{
  "norm": "batchnorm",
  "activation": "relu",
  "padding_mode": "reflect",
  "avg_pool_shortcut": true,
  "shampoo_beta": 0.99,
  "merge_dims": false,
  "decay_fraction": 0.2
}
Rows from block 2, named by matrix and row number. Rows with one number belong to one channel. Each number is 500 + 40 x the weight over its row's rms, rounded and kept within 0 to 999. All counts start at 0. Numbers have three digits each.
# convs0: first 3x3 conv, stride 2 (model.blocks.2.convs.0.weight, 128x64x3x3), inputs 48-63, a 3x3 kernel for each
# convs1: second 3x3 conv (model.blocks.2.convs.1.weight, 128x128x3x3, transposed), outputs 48-63, a 3x3 kernel for each
convs0.18:497505527534496494510467530541500499532480526556461464509457464514445506445479573508480458511523501440435550523522537488510512539503534501495561587434529493527499589478526531525457471478502534452513515377602503484550509535444515460506517417479596551485477575472503559470456543480529468471492454492434539502533497449466560446543485526519382488512553530522570519445480469486467491540499522574524514494505475537474545462555493457437485
convs0.19:526461504502500443471514473516591473545542476513546525457504517454530463468588497478452485453464493507466497464495512468466501446503476413473535471442478486474494462468522510459472487565585540508496494514480581558556497509477587482483488525466482460505518461530495491448497533472535468457431483525466581504521570549485580497492492505544502481497522465534529463496494406525519457506547532497553486528511499510502521482530443552483432
convs0.20:550545483557525459478477457483466481495500596501477580486535481489431466539553505500448428458450503461497483429517541495469469498484485521475470474503527463482534456448508536522501515592547480475526516497480508592568512590454592504540536474548444505504438438504514567503556448490399499445518467502498513482509545445488469590463454550560458537539447450533472502478404528550484524480474481545509458517508512539547446483561512474531512
convs0.21:488536527512502533463423543521540427578485507542489480500592520541556530524499509492504392490510521483497495470491530535570448477460523503464521489508472492580431502500515460457440515490516495489544524530520553513477434491561473435547521450557524467514512529470549498476542474549509479528531457496556533501470520555487445532549511451407526550500523577551445503414514540501573536485514442551413495500456556507493519500509505549469478
convs0.22:484590501497492439456518466539510535492484454487495464556514523537488499497504507450525468474449464523536567467487468479465452564526449461453507540469534557495538516464537427466498488544482536514533498528476492528468505478474571496574475540494473516472529499458502500469458516480513487556499477415467571556590492505476525484543431415571585489482539525572552544507443495532481531454509516553548552499534523529581509464509524555455487
convs0.23:493501501541452536499454472501512470539475496538446433489507511525487528436483554488540497553527497474420541497466507452478478502536464487460447465433429496495459469542545524464553493452489543410546452422472467529580521449429521509492477530384516495483507495449455565476522593483529558504513544529449468536540498576443516495489501409448456582468524528507438471517512522527507492519421485471476537528452503488483447515510516566462529
convs0.24:441521515430516507501463533515431496517489499448526472481486524509459526530508477536494553537522479491499476522567465583487474472539460449549566557460500525495559459488513517526495449506472462505484503512488490402565549466505459624402478448544481530482511576540542472543444523546453495509438554592556484423531501457540463561521488546489523485407456504462428583559426503440561479499431512548445492501492487480440573594404505449497467
convs0.25:553439525562572561565530529466418530488488525512471501530463540531454515501518489444451583504517506479540391486468475572477497443414513525461534530533536567517510523489509453503494465491536512517552514514456531461487460508562495552488512536469529505459524427528497476494504433555480431456483469496466527513495477471489513503486540478432470443452528523584469507459497568505458466497455521458465507453470537514425500490539487480466521
convs0.26:453463488470468487550442531598499504542530469507515518508471538516491515553501538540541484548475460455496506489498471477536462534528525503458492456483540523472506470492461450503472478517579555428495488462523499430515503460562467581441425514537502458492509475427537480444487531458510468550530495471517527472472502463449503482482475531489486601480473558534521487512482566468532484462474474479486535478455517601485533489470523539492467
convs0.27:497489534486528415487457485537542410484526488518440477535479467502470475494450559495525617537500557522473473500531609531498492499421447518519481480494499488527443463516548590439538522471592496400501514482464473500493501438464487484534502553456488551470527480501505549467551514514456503473504499494506472570495500527539529474545492467429476493462458550490580462495466504494504490500491516550489411487628519437441462496419519540519545
convs0.28:466540553523498524544484484483518490503508520455511453489486465568401422465445524470551554498540487516512527555464502481468456551500444516482491517530528500413522544534517489479488486567459485510513478467515493478488491582480472462520607474444584591395469448499448559505485426503452543573539472426537461568502513422526451457441544555496406490516482467550454491422545477535534514546446483529599470438478495484431502495514432555502522
convs0.29:484547410493530424484514513508531489551461523536414493487415553489566499520539522441478521432466468486513484521507551521533494505398528535426469551497441507512518576535441531503546447486489493528481501534423462524464505471498461456542536474552511540457477520466559472509509438525508452482442511473484449490475534569510515539481473525488510503445610401529479509555530542524426538467439538487446478574543501369509409562511584506448570
convs0.30:500498531518532498409560498495500481551496490446534452460509497505553469491500535560505484497496475461543583586498489458445515497496482528599528542496477506485518552538465442513550545524462489484508477472512580586530470457482547506482584458516523560501449500537441492502487495458422498485540526504514442462641423444431482457464529516501499487549517449527461474519554526501552515580508594486490561519504511476442487489490476516491498
convs0.31:478552488498466496550462501545523504383516551489475491502495536467484472467472485540438533493535448517506570478520490489438412531482526479555573495560484528427460474499452466515476490498545489567468490579416499496523564485441443545555570533461457460478423472494491446453474474532488470600483519467502499488495467414511565509498521483495520535468562441529460536464583488462503553522547500470485450536501515485518495537556483505454604
convs0.32:436539486503461552487396521491505496471489555512514393522542529493491538445507510574516554496472549493478503441525470557517444497504490425481462518516528460559590462506464471541529446486461424515510478436456447464492491526473547459494468497498531465546479503516421521542458469501526465529541490572514550508546407456491472536575480478507540497524502613382442473491554490504503474565531496440441453504484506462476463525490507532493451
convs0.33:461475522449495438510444536460547498465492548514496511557459561527537567436471438512558543519449461497458503458512485374599456551511508529507455496486501426460538471507437491443495498471513420497533535510496521478525432420544439537587575436558537540444507489462489436532480529499428476488517552485525456520534472509451490566465545514592453482635518499467533456523505550486568465403444504538482510535518439499500520467498507449486483
convs0.34:507519488454478442462567488504571466549436475557550494427489506464507501527512451477456502495404484503491532585485462439489573417534534527555539460532496504538486462445426449500493516440548519553452491449448511520507495498553438506470468447515454577462408482483488457458526429472484428507460459548481440486525467504517533436455524542554482540549534507496522534501502522489533503431483535423442532440467538481427493447442547533473545
convs0.35:450469570477500568467485475498481482483486537548515461493572511461503470500499512458419487473583619534491540524524504565492475510502485502555556518488463519439459428508503589473471506479530514558479462558423501524559459514538483541497485583419418480469573514458502519383497485508444554457493461514446490492510494472460478482476476519484502436501604467512444512469540435523460537502445519486482478512424480490462552498459484493565580
convs0.36:525485499519455551534468579508452476503494514471465496491463474486508400459512516538599495572452438508483481579475474458530475490476491500489492421500473486541459432501429424462533454459532617484535488500499461519537547455481592513460485494461497552501582488527627495499556521455478468492507506500462476475436538540513479530503469479553511492477513546477488479509449490463469529504538466539448463586466449490513529470569497518547520
convs0.37:487495463514470515530625404485486523553466490508543488460519480514484507555551457445518496442455535504478507509545413537521482518495465473502461422482534502496479465401479469511461475489544486507432497454517567406514499493525462542424516520521540368450451514538468497536498496429465482516503527487554526531532501473576500500519494526490576516507524480518544431521431485410578512440465461523578500536501434452476557528524571478582510
convs0.38:490554426478613450445486476439496515533488595533476572512483475479506424498557585483469494483529500450491443544463575448509585490457525497464527548484457494474552452536464548526440504481505457511462524591423539482449507510470531441486577514481476479483505495478535445433450521525437526448492540456492481487467501485564464505552550395492495511556464467495524517471534498494501568502417476556533510482584506459508412438565436498511527
convs0.39:503493429517497424524503435458465537500519494440464472530481485496510528494549448411524446567493563519526524518442477485535553558480541497456507495442457474442513541431464491443512512578445465490573509467535523428466468539456495500509408523509478523472511477521479483453494547511560499559474497494449491490493505477493509485452504470457534472518475509546571480469484510503452494485512524502551538455607524522513566465485521509556522
convs0.40:517484446441575442490466588484463462508501513505525465479510479565474495489495531457517556508488408509470491485527522435447476500514511563443446496557452546479511488433542442551546511492508524544500524443518487536523546458498539561474422485485399525496497493520456503550501445532490520506463503516540503532433505574500484465496473471541477472492467509423483462533445515527518485532543478483569457498522486522478488430559548502511419
convs0.41:594462524504539502527483521462470465461541474494578438468428520477460567434527511563573529474498494447463487426530520436519542528463460505510497463513499453570484496466523525555435532499486509403565479455451474525442546476518535427535522534462534478486517484463541583516477500549489494530537499484522417486518494575505510534574446626505488531467515518433477470601581561549435544548459521486437456498472496459483547557473535510464503
convs0.42:550484473501502574492559553488499499449477528543573428438434521536485512517467498449435532485542486513484477449520456494501588533492464507493553599506586425527536526509554465493510555526444534591538469509484426467508458453455503497557470561480614625585490539497429455452557508452610551471439510533521513482537468520478563540475479497538476513474602485435532525490558552569549455515449536474399496486526555471570552440466453568453481
convs0.43:477651482551537476526505482568497499522539517473432566572509472452530498538545556528464529486461495518474528512484516540503514570445575506484518493473508490570517526424532493523565497511545456486463481463441461523494428549502482485516533471641431476477486453494515483442521488539488499508591399494513583447474439554504477542479456495471536530481529500579527451474470521579518445483503483486478500479479468492505559436484511481484524
convs0.44:468508471495516463456518484518546483560505463508468523491521532471507532538454439489564524482490536481490475478482522531479442527490500515424610544466511494465613446476522569521481471466524444492514527499527565470521421506524450496532463550495464519501497526515503505472512459483569428528489491516497454545524503495432486545503572442554510516528492452576475473508439493553417510550497613507467516495471528477501550548501465448543477
convs0.45:533495532493459525434497525486538485476592478484477486570511511530525535455474452533488449444501421487494451485422483516455468544521532507478544476523490547484465536495431433512469550589495539451527484468437557515427499496489435552451563477514531487407493482573550472490468543483451619490487444452527484489415498574487485488460457467552483479510489571476519507590451535496510503502482504478524517569555488523534469493598455445473454
convs0.46:534481531556452509432502520543538436500498472547513450455500615481497515524439568528516459457471510540570576500536504540463549515462521501467551470471448529508492524473468486507541458452505496509530521511475499472517496509452571472503450496543512501533497515479503470496467488536586491435507530516493529453499435516507482480499506501512515566474486435575476478461521435528505452500544547427442487495492442477540499451541543453489438
convs0.47:467567486477507545550486525571550469437426532438470497504489509469469484507485531487460538542525564561446536560460472544564519448505513554493467489550513533507461425472487482499563491496550406503562501484575523484475424504502458426531433569459496475512460526508549491525447546450478503502489461502522524502518496416411522621569474554495523540538447497596423509457456475494490519509556480525515480483503579541464519515519553542478492
convs0.48:596455467406532488584455547606532472504460552542479521445490555523493521484501548560413454482447457469491435539403486449499541443517506483509553492517475467461459521436491456505550527484531508536430581516470515506524497550511564452516535523570467516406493441501491539541475453545527507434461555448531546527576501476479489493541526499580491428543512522484532469587422495444530514539558495523523474516495472528484513495560459521498543
convs0.49:562433473453415545525369540504517459541562449583437516529467491494535543517490516521507520520488524450467475504487492448508507556475459428567481417610477451502483433519536431583514510422476493440492500483520574461494462457516490491427386548543412483543579554522523497564500476577512383535454515542537488502477486480444499517451462499510497462504529498551494499573473522532474524483503530475498471470521462516471493444520494469522497
convs0.50:474519540527548470503430489543483473492422528493484515462493505458529507475489463444442573506524505489527478425491489502546495496428495582459466456482508537480532557454576479520524508468393450585460449572471495511505553491462453490534446447561503544416520519493495506585549526469519548545500538467485551496473472545513543428487457561452524452421472460517511475461456510462529465552518529468505518424534547509489537505509515465530549
convs0.51:601451534525506505458547482464485505489488515510495525471460532520500504496599489475548516534572493494497517548453532459534551521444502495486479523577501493515487521499552448512513535466489491521519535552436480530452451525460506444519483529477462506518533474475582460527527442499501451443518525518520466474538473579563558443502502529497508481557433501532433523486564458514440565472593575459463488510569417436508524552521579506535503
convs0.52:479513521465461542456541516568539470476476517518480524460485459463482490600585523472476467510559557476447511495510507548555484477442560503491451505512440520519539518496482495578504573505442488500448520481464479551523537524463555505502457539550586484497480492454501459542516442523506452501410495597453509452516488461472500486540523468498588436462492479518494486473489495426429631411538443454516542476493498522561463491489482538458511
convs0.53:581542453526552403479480450448516533517514508450532511470496536469509532557542472512515427437480496494566558466527523486525457483499576516476519497498546468523507510476492525436520493484440565518489535485446568483483563432478512534505413524592540481511484500500458533492460520586459486466450511584507576450491547452440477588454486523598492547486537461442524529481505472559491460393516606471525541534439488478502482469467486505514482
convs0.54:548480502488504517563552426474460466511515466492495488534508428462494562474456543515500495481436489512542532493483486457530474448466504473501534466497473451470475485468506443570485410475490495515425507523493532510513480455431568493473496547506523438519531550468501487470525503495456464484379552465488473471470471437461523566488445585489442502504468498454491499462512462564505479436452489464514539475479430458469563517500492452532451
convs0.55:616441468507486488446532441529472553484545491509467515496501444461536529516531528465522525501506559534459438537521521432464582472478518491458437531460510502486465498534465534452527510463488489569467558479573509527517408482468388510481552446564545512474492555498457521523502545504504481509455499577490539477467535541481488499465553532532498436475587441481528458511483486484479472451451560484466617516547447508525464474485537494409546
convs0.56:509466488471525430422521475573490517514458532518488540464500535498422503487430480494520591531501498530497519523510493570482480492493470484464449536517504570535428499497511428513521493566492582492519511494442536533470538480499437471460494512489488598497517516538540575531461413509506503528543583478510497519516487519539487473493432503533470445497548438509471476537483471520474480493520498566440457534484519484480530466600591549502547
convs0.57:377580500435608446462593419475509491565454512530496471515567510433491551459476488520506493538513495496485443586425498489513490493476529506548505505480484511487464479529514472519521534527477484550496508626455549549468468476516481489472478453469486514454485512529474477591440439500459532511506473499435506510527484448515448438511520510527527445494461446429514516442492491498472524449444491524398481423465477552469543486527499527523533
convs0.58:484487477464497457455449560484520475506508484502481390537444465517489482491524434455520491474470459457481431502539481430459432479500532540533460469466500486485427454497520509485528517482466460507528470423546509493537574505485429482539474513565477546459508489453564522471547447476486436552498518544543517490501511489436480557530512450516495494490478527470479508554556551497481457487458462562495445544553398392552459503505500510492527
convs0.59:470465458477588457411541511507473544509535428512464497455535586483478493562485459461481474543526513464468510460576461521440520507487556458426487514530515506475425498426513584465450457542527552440493484498511572441457512514488438487509521550454481478468460501477401546470447426536604402532488457485498520470517520513507489508492510571582477441523547465467540532470464487481450541463497571510559540507523455504570551452439501495456533
convs0.60:486522463606507483541542456521544544405529532488561489533573492540538476516522468499480466490581531518475489508419568471493554524446511533503564535470476434495513530433534550506391529498490461480472498520474551485446492499566475492571450540440512474523495443562448474521529506432438559506490537550556485537474475525473474553493474478482453435564482486492459487508517463499554499463576410547514501439535509500491506478466486508580511
convs0.61:520613506556537438517443437456564517545458564541516514450495530498402602499513515535528557504453469517421408476510581414507426487495500564449476479496546504484489528540458516494480482463575541551432560581506559511451484503509460472475536505510496479555536494462471480545444514461520524473450435500568467496527515515487528449504517523532487534582494498489471525503479483478515566498506540420509441546568472483500455512544566517505501
convs0.62:477509502512511506574426563569494558509514490529552552537477468474489524477488468544553486467542515529468427488477469499529546455505529463509587506484553543627417464464518479526469497689462471461505560478481475511524495477503506551499505551511429474473520525457562521515549552522447423512522436483482457415530508569528480545420578508437532436488512464439517508457510488552460507555492458536499591536544520532547547518498482440501480
convs0.63:531626443436561497489577583528530503478494535480475471509590503484516538525420492500490491472533493466422399519470535496418525548486419504493526493507549541578438512578495508529491464518500464502495522493535505524529446465512427514533520491451437528490446444511491536459511473510513544565422477429505495514546518544458487498468481478480496486505504497476547541502484471556531513458512504516499477520549432530587448491550468461442512
convs0.64:493526444524441467481494535494476533480524539570412486530546504485618494529526469508505517465516503469497481496474511467493538475449540473549575443461527521445541461534496558513480526522523523510495466534447571484570483535414433512526503505587520559437484469462432515505488455513470518448502422552485489514503450542522503449520454479529512488571460438517475511500487522457511494560430587497495469523600475578523535443569475509528485
convs1.18:503489487463521496480526479499527458511468583436447472546464504543535453542513467521491513439468484571512418536477526497464469425416466581477503545488461397489511531523489538519534476545409492530592501456544438544558488549550465530512517507458453525493527482502438480545480484535504507501488489470516494496569463483481445495533513535498460509492486499507466570475509510432484492467539495515604458450517455495540559477491478529519500
convs1.19:453533490532476505471490468524554515477501492512532446440477467569508491502538516492512542503462543474484540516527556518466553473470472546488498464446472559449546508553497537576529458513526431448549507438515502483514467545505541498502531535469497450452434566529443488511465512514479536511445524483566520539487498461537504489498568486476551543481461447512484510511547443521556518564511476561536446538531495557494511456503462504490531
convs1.20:550477528463425593508475560492499531524518464511506385529464469556500464441483537459561493443475420547508474457551523545513488540469443469480426452459551565483419498454444476472500532534450468479567464466447438572499437510501548438498458542428553484517537525535477478488537518553475544499490478498445512477556493535476499452451494532512464535460485488569515485516466536499445517458488531514519432539470500499538471557401549462445536
convs1.21:435488499530483521598486429517517509551470537550488567516503501541430521479463524540475498451543535463501512564479487448590556610499478481505493534534506496472477511484545461520535506466489543504478540534486490544413494494472512455473461518491520532462518573439455607550524538461409484533493519547497453527508497522497507503498551500487494455469540490475477510401535466511439468550551483518531491516522503479499520511578564530561439
convs1.22:427504519441532488523514472506536425458467485554524495504505466463499511480497542484519512524538535484479476462454481524381498489513533534434493582573551489523500504478538525503532546429515461515523543555502461477474518578452441522476433485480518479465407570531606436489466490527477590475387428495499485513483536423520468509478495431564501552509544491466499472509531482428491507463515483477538511551515499461520531499523486518490503
convs1.23:471472502523509496481511574451471446490513538445488526516515482501559555431514500564574564501440497428486537471512547464516513494488434567526545577420443516487528520513509501489556534508477580481472520533502503479498552443449569456555507529458527446466496508514457486493493446530463438473522503486497495470596543565491490524454458514505494509476419557541442532486486509466462484572454542469509459482518551490457524552545444489481561
convs1.24:478525542399505553504560540448489503577528479515548504449538412429509507464577434538474431432466511507498509524553543542498494540425514428496513495490483523446544502505454523483482522507499467562471498444479465493526555509521498467519503532513471502535467517507525485484439527512450515501436483547555537477484442559444514479515545490521526497492483490534473449462454461483541504525490503507428537520458546498493494537492519520467481
convs1.25:490468452501505514501519543466496544518506419467555517501462531558477497523548541457474489583473488528496412517519529577534500462505465528456552482550538516518493512489527548554521504516519521496543496493491495477519527497450375604555529498534569499470465518540475546559483492476515545505459458536488519414510525459506388493444538552500516501472601504582422483556518505525506537552423515449518521514455478525515513406498511565485476
convs1.26:539515510492577473517563455457497467493512525529426457436450518519515493453494510461551495505472515510464486484554426483461468531520589544466517558537481552525443469448513387498529506486489500513496379512497497516486517469488489538522528498441426499496485429533546451475483492533534551523487505434533496535462423518442547500546536450567489477499514530482445530563557481543515458467502531550462469526482466463511511496464524567532488
convs1.27:473482481488519517535477524441491515528512470547493540568458493537525411547483500453546502558488482495464514543516471483469540506443528458517499519551489496569460493532410476453455421504526517505455479483449508418497507576434570549567417478462519475450476449573511500510482508412558461537497508449527580520500529497562363545491527457448564519540482536489550512550518488486519520501528490439555534503574418473526533438465470508556457
convs1.28:545499473525504538545498570458511452434523486520558468538488451502484477552506461488496475498556520486486590519468404458527539499513484481491582546496513474510536398447484510494483493556492507485583530525511563519542491513469550521491516499427433488524508467577533542538551476541528494448503499580499543481536509563509520521522491455503540510504521427498425519494434563564449488498526488466547436477486505583463497511493525523551507
convs1.29:537428472503489515520508539483406540466588535499503515510508466508523483459479519481462525506536440533498478549457489515517472494493483498471478477519487471421530522554586514412441471557520491525508513554505501534473469534491559495506454513418513530459546493467514530478480580426546557526518552509532470539459508533506492459454519488487568411531589483470480493525487476405468516547565456519514515547490493548493460486555537507444519
convs1.30:458527530520537613511415494500514582532464525495487497472548529527499492465507503554581524531463511525522479519426551514517489420538448523508500460540469525467445590434467429497513449533587417475544479466522497518501440494513520477516505549481502430459464447589475533478488512513516488542547463467540494445551462488466492528475491548514502517483493462496504518508486527445468476498483473480557503501491501493473490424468511476462472
convs1.31:553469517520463440525506506455546445522482555529475435458625528526532455542487469485506519460436527419510431511470565432529548519516503558478527445510506481557537528546450497499484556468428553548516481454509531496535438492608602465479508561450505547496527480491505474510477512485470566522584427483519459504523483528491549489487492458571485525536508459506504524545524473465478563522488557577506468532445493478441507549534447442491511
convs1.32:494496491458515549470580482538516539501492534467527432500541508536537448500583505457469404481460426501477504558492589479436452505484430459477591485542489453566493507492560551559466549386476551475491467492486483503541471560519517570457566491526463554482492503501479452507535567517515597517535445440502484519555470580493518426524505448505509481450478491487442470495480500571502563502546514493510442513469506511441558482456464473539512
convs1.33:527498437528441487548552493514551482520523484517536497500516512475552467523531501510475480507488493445491528450472499467457552536392450528532510483576486472504572475490522533446508512508465480484507478533538470464499435573522535470519451473437470481494538509520488542539522530508484513504449566469502498542468482463500526468481495597488500437480504513503543518455490503476480453521478485524556523467527526476508556497522553490452484
convs1.34:461532507565519436518509545483555524494546536479471555479511417458459479550486481475498554514458493471504484503453503489497542483529523532490450444496473490545504564428483551516482498515533498441468466486474493485518541528455526479542513472450506434510465501474520517598536522430505526615450494434462472441502519462536454475528494526504430438528530555444480426539516449525532547441444447550502489508496508492525527459550521566517496
convs1.35:485489495501607548480578482506496446553474505536492499556488435505450496513487492498544494534538496458495547541502509455542522532474432486493553531516459526470453514494504462522505522453518453491486526469507493447525525552448455507502533459528499514563501470527514477520493551466519501460497431549513499484503455464454546573469519531480512539489565504477463477550479484491481445383526473497429491504453504472584505497532468553522484
convs1.36:476474474455439528482508479530489497517529503542468458509564425449463492461450492479508480432434601541488506503487444514523453482491499436517492504543520478509494589527517581576539520480444513547493505503503549424594538481520500535453508450498507462460500520565435515497479516549484540483504494476540499523468453466485467488494450561521496516438497501458467575529532547517520516514511422483494542497516574549419418499512570530487522
convs1.37:477515549469471474563489507537484585516480562471427498541455514474406591485536515479487559545432467475516469515506490520433556537516531497476500457441569489477494503561486543440528478484436462472420464498553497450549479493501405503505530497514514514505455534459474464454517516567485430538489533540540469517527477491544513530464514484494507544461526507470491559504488501486592469539549463536541478450523477569456530541567537438522512
convs1.38:516473537529460519508518516550461478426453484519480501445525568456530454504595529531492500455508453509488572490473485490435470510428554499520519418454475506462545458500495501541520492506478472488580495434446503484461530493442574525519538489407454535452535532524523568450533476468466501488523487482472501521507503465518550419510425486503461452547498541553468438438471522558547515553584526466464480468452470498509492511411483463482513
convs1.39:438522525501455508500540433458516444520527532532536482408491450496441473498427407483465444609484546577455496508532561540538554500473483527520455541529522488465560516506535449447554570536454541510473449441478548477469520406513459531530545435457503436504457519496504480539509550510477526529480511484570517514525494505436505485487503518458514493451572517517444476548452541560527496447527520555508536502490489445514508569543558420512453
convs1.40:545477477443494490495500519477472514509480455436425466471517465468616460521471530571456527444493516575483466521565540509455457457516484569465575509478497583497523498503471565522466499460494482544542451460457502489521480492474439516451504532467501466518435508522486525490499544534496490550473460498558471531483586537574486458457490494525449441462511495518513489466509487469462419436443484542549496528527497454485440558476509533447478
convs1.41:538454469487460447484497447464482430500485512483514544495523485568519454444461484603471544525527524510521499517538445395388439564558491471467445482498572521458548502589468530501487504532544487482460491497519475517412403421462544592495492499489432453516498509544439535537546499569470440494461384538546493542480470524470520522478432446477456440478530557557558497518471462572517521497477472525487454462554488378511521559484465470504501
convs1.42:526437454449473509497475485473518492477453423528488535489466621566475456510553527525451568556534460534490476527488516469512509493534529489495469380480495454506523440528552493499479492558486512520484494536532479502530524525441449539449609506459494520473487572481499505457458530525506499461489528514514528575480414490480504422503516567448448516467481524501511467508539560509502509490482516544503495490476439501474536525527448545525460
convs1.43:560523552463544547414525492436502476467495493496407506497512464475505470451482496393524454572530527500491492434522470471475475490513476503502560530476452467441549502526488524543520545435438453530544504549495524529450498601448493482532529449506539498451631545545485460489513527488538603401604538468505498516492519360513442483476488437469505525521525533478530560472490525499537504505464507576498518541451560537471491474468416491530525
convs1.44:489476553544531498473475576483541493388542536518614534553446450502505456506526462514425499476498560500469516484549500504454479554506489539470450500539597472481536464445496517479467507483537554455515418530445485460478534515491515574499542524516509474565456530469421497560505609487458518583508533531539542491426525522517437554492437496487530554430509524546487434490476487490472486448472505532517438446504535504494445527486521494485427
convs1.45:582499493522434470499512505560547539452486499470520505424539514524497543556485500440507449550480586544534475469487469507487511515440469519518470419556518499515481533512531526529433526507457507519484539459533484547480491576518469529487529510496479541495523558388438454510500498496428517508513492486540503562528472545483507485548458510561524536501497474535450418531534484503471463487476540581472580513551502493517447574491471506534486
convs1.46:492518531508474438578517487480518483520509469468489511525537445537494507552533479499423571469425589478522516439517441518564441449491498531505503539502495499447498470502547470528557490582461493506504536540509518466483484515500531490515514454522539543574441469488526444433487543511462507542484489471509532484440547463452463498438514520441528479517528517482490457490503482503501461503593599558467515463449519455528538526504496534554570
convs1.47:495516471437456576464457500570500520499519476456513507458521539467503539516544469478530545492504500483531528484496469518475477542490525546434478534485447544496521526549507487491530557428462521457494493496509518543499410517542536532493482513470508480490487457507411500499518527520548441508505521506507544495507558478480498417521508513458514536496488536537468532508447486521480503500481530536455556501520377498493550459529419477612510
convs1.48:587492485505487471497504474468476429425537527444501472573473511552508463495535483528564457459507501480575516513451511551464532488474529494520469461490435455480470431554480503560514470421531503556485523600538535519545431486506434500496437544500503622469503532498528578419491562530545543451480473523584475502514455539489501460386418533552440475520525484522565511611523492513454499479575488494480460487473524482454486428515492498448508
convs1.49:522458401500493519483521535492484467505514513517476529561432519529470501604552546460525539514544490590535507482467466464453512510468434572527499459460527482567431532603561519435517529496458496512502459463573513517488538506552539459473469630422575524518473500492491486499516516485531498492476511538513435537547491464541506525535558513507494504482553486464600477451493476513504590508514508498485490555495486494415448490486495512491550
convs1.50:481526462518484475498457515499533494459475517558544522493414468492465472531530511474554451526507516504514537507465507510435446451485463457431432494511469497488541555552475520547500487519505580521479449505506519466500560508466479489454596484516429488442531488492527469491600482533506473472502520442468530511478552479428493454517458477473512555453486479550393465494528468493500536433524523440489506513493450471454514512535452487480525
convs1.51:518456439569407571522528517570469528427491533519555523545533393518544496503483486501544501520495459617538568505528516508560514523483547533448542508517554500533463562503521554488457480560489511505537546492498516556520491575546542513482573475526445476443486524526509514523452484545517551500457562508479415505512451529557494577446472476549493468471480441477475516391515436413531511587527513472496482545503506447509510439504516449520527
convs1.52:475498578519453417535462493506506437481485534502457472467456492505554510483459527532505517425517527485498433508463514424528483490553493438443582462477436462512456503551516473598444539466484522476605521437457519521508404427494459487532494512378495472488472536518455521444555535459537546556540432438435476545471516503512518465533502492535526518534503506547504525502534513508444438473543516514473530469525479502539543551432454531503518
convs1.53:583490375406521622442600515451514440480501544464506531498512460499516553535517456491489555427539447534422489570523549514467560505531478434557421471527494486506492498518438527503460472538463403475536544515550435514517478566517516484492560454536536507525536506472497436468545539530487464471483494555485411553529499459510578529475504558441512489490492535493490523499492503549497544478524516498470449541455537527500448559471509511449565
convs1.54:493481438504483429467485539484472520491484538483497396508475472554529524527470395435472489539565444540516530457452518441549502419466448461548548453509493426453527471527453566452518490563551554505426505471498467515545577559461472495513534546484459488512529564462515475570528472498575518433351478450531475500497522452467594512449463495552518516510540502409549589497527545532493430542486460487447519466473496536476470531434536470526432
convs1.55:512481508499493372416547540468497424465546487572469562564506507464557496460475551494493489419503482509541474487495501558446420462469458535473541496556488497524493533497499544473490495510468474463471441509511520481540476535551457446494480512506476563495494440443541510475509467461528525540516504534512512520522503511421537488522482453519533437482493499476467583592554452465517505472531542481602425483443557565542510458485520556512527
convs1.56:428481544485524501536480537555481521574506439486447480487497499471560468541424483492477563470492473476498483398524450522547511534482563524463449443469529495589490523509464494443502530577538477514456503429525487535503530549549440479516543441472514531521449496531537551593478489532552481486499502498455512458527462514486510550477466436504524530493463411482465473455498559492407557490497447546516467516515585417461478444484479559546535
convs1.57:461485524542432467466459459508527431513495488520509530492497521511532537466478485529536500549509487491528502545548529463529493518475495502531499540455515518527512548526480553490477566484535455504475548516487550470524571478535507487472487516493546559530519486540515458531532522594507498475509445455480462473500515456488483529529412460505530497515523518524532507513540516531469506504495526575433501491509506521411504408459533458412460
convs1.58:528546499568525418506535522579456511469466454427498483505543510433500479439477443478520465488513480552508505516531506542482502477521513522523472529521465477514561481460502516481473524557498500424565522472541491539485488484436507507481481430471473484489519549518508448488459565512468486481459518483520509535413531500465475514499523486530551598505503499507529509515551507501477469455577461477518485460537404480424477474440518536570484
convs1.59:527503470466419458476507528440508548479435413470546437483560508530499506482528481427452546591558445502482548484460519610533471499514471505554493516525515545543498520490451543477495475490486509408454510594529507503471411597455534463528538569541549519491492506449453475479544538497485496535544591403517552494545575520450534526566546516532526549506443451441494479435475432523575487544461524474542529549497532439534456489403437445478497
convs1.60:526481390472520440501538452435486435498499521497460420438414431442457517518448557466478522474561539595451534568476569473505479506521516473501514521538541507555486426542475444498571527432589471514515433466480528486509496614532496464486510528552490512576520476505558499514493495522552507525511440519514480455533526498529459506436490502549501476504500593521563582503546551535522522487524500487511477513464553475542500486485454451491527
convs1.61:489532550472526587466477504515499562562386511546489583576538451576418483498485472558493566546516444524483493443442475491446507540475565518431514495483540469509528552468453472479482452510451546510549545540543596478494538514492556512506489527467495483436516467515473473483502458483469452488501481522550400464534552484443469494471420518461462507507524480498484404468555477504496508494494452543423395527466503531514489444525476523554577
convs1.62:548465590551463541504497529457578466520494498570521541487536461504441459495515562441536512465452524498495466492515511491507491512463501486517547425486472506563473520447486522533549478491445507550517495510471441468486486530493502482535480447467553508553520540522508511472515434437533469488432487467564493561529451561408470492533509458514564485527491483530500481500500460445543509456469532496548498507567568516529472487552556539529501
convs1.63:535506515532615509485462550567445448506442487579517517523552480504549498570501520505475529507496458541580494432469502497528499531614530623499425510521524463478498452547523555480516498467475452492615489504457528529541492490480508469512492455472411553520541516515542522501451520526498499493477458524437523455485468455510453513536426538470506482543589504470451559480424499483498577524489564530504530503558490439493537527457502536486508
convs1.64:473469492536490495456518521530505502532444510521502500482476494475445554499445512491492482466480509515485529436532563520510535521489459479515564455502468541461446458473463452574472523445403497587506539422495498480507515490495473502536470430530519501538520545416523528513493460527499523526485431489472463548532494501493586484541542469520571447419527530556471541485480495504454532530539500426568549501442488478497482457565505479548553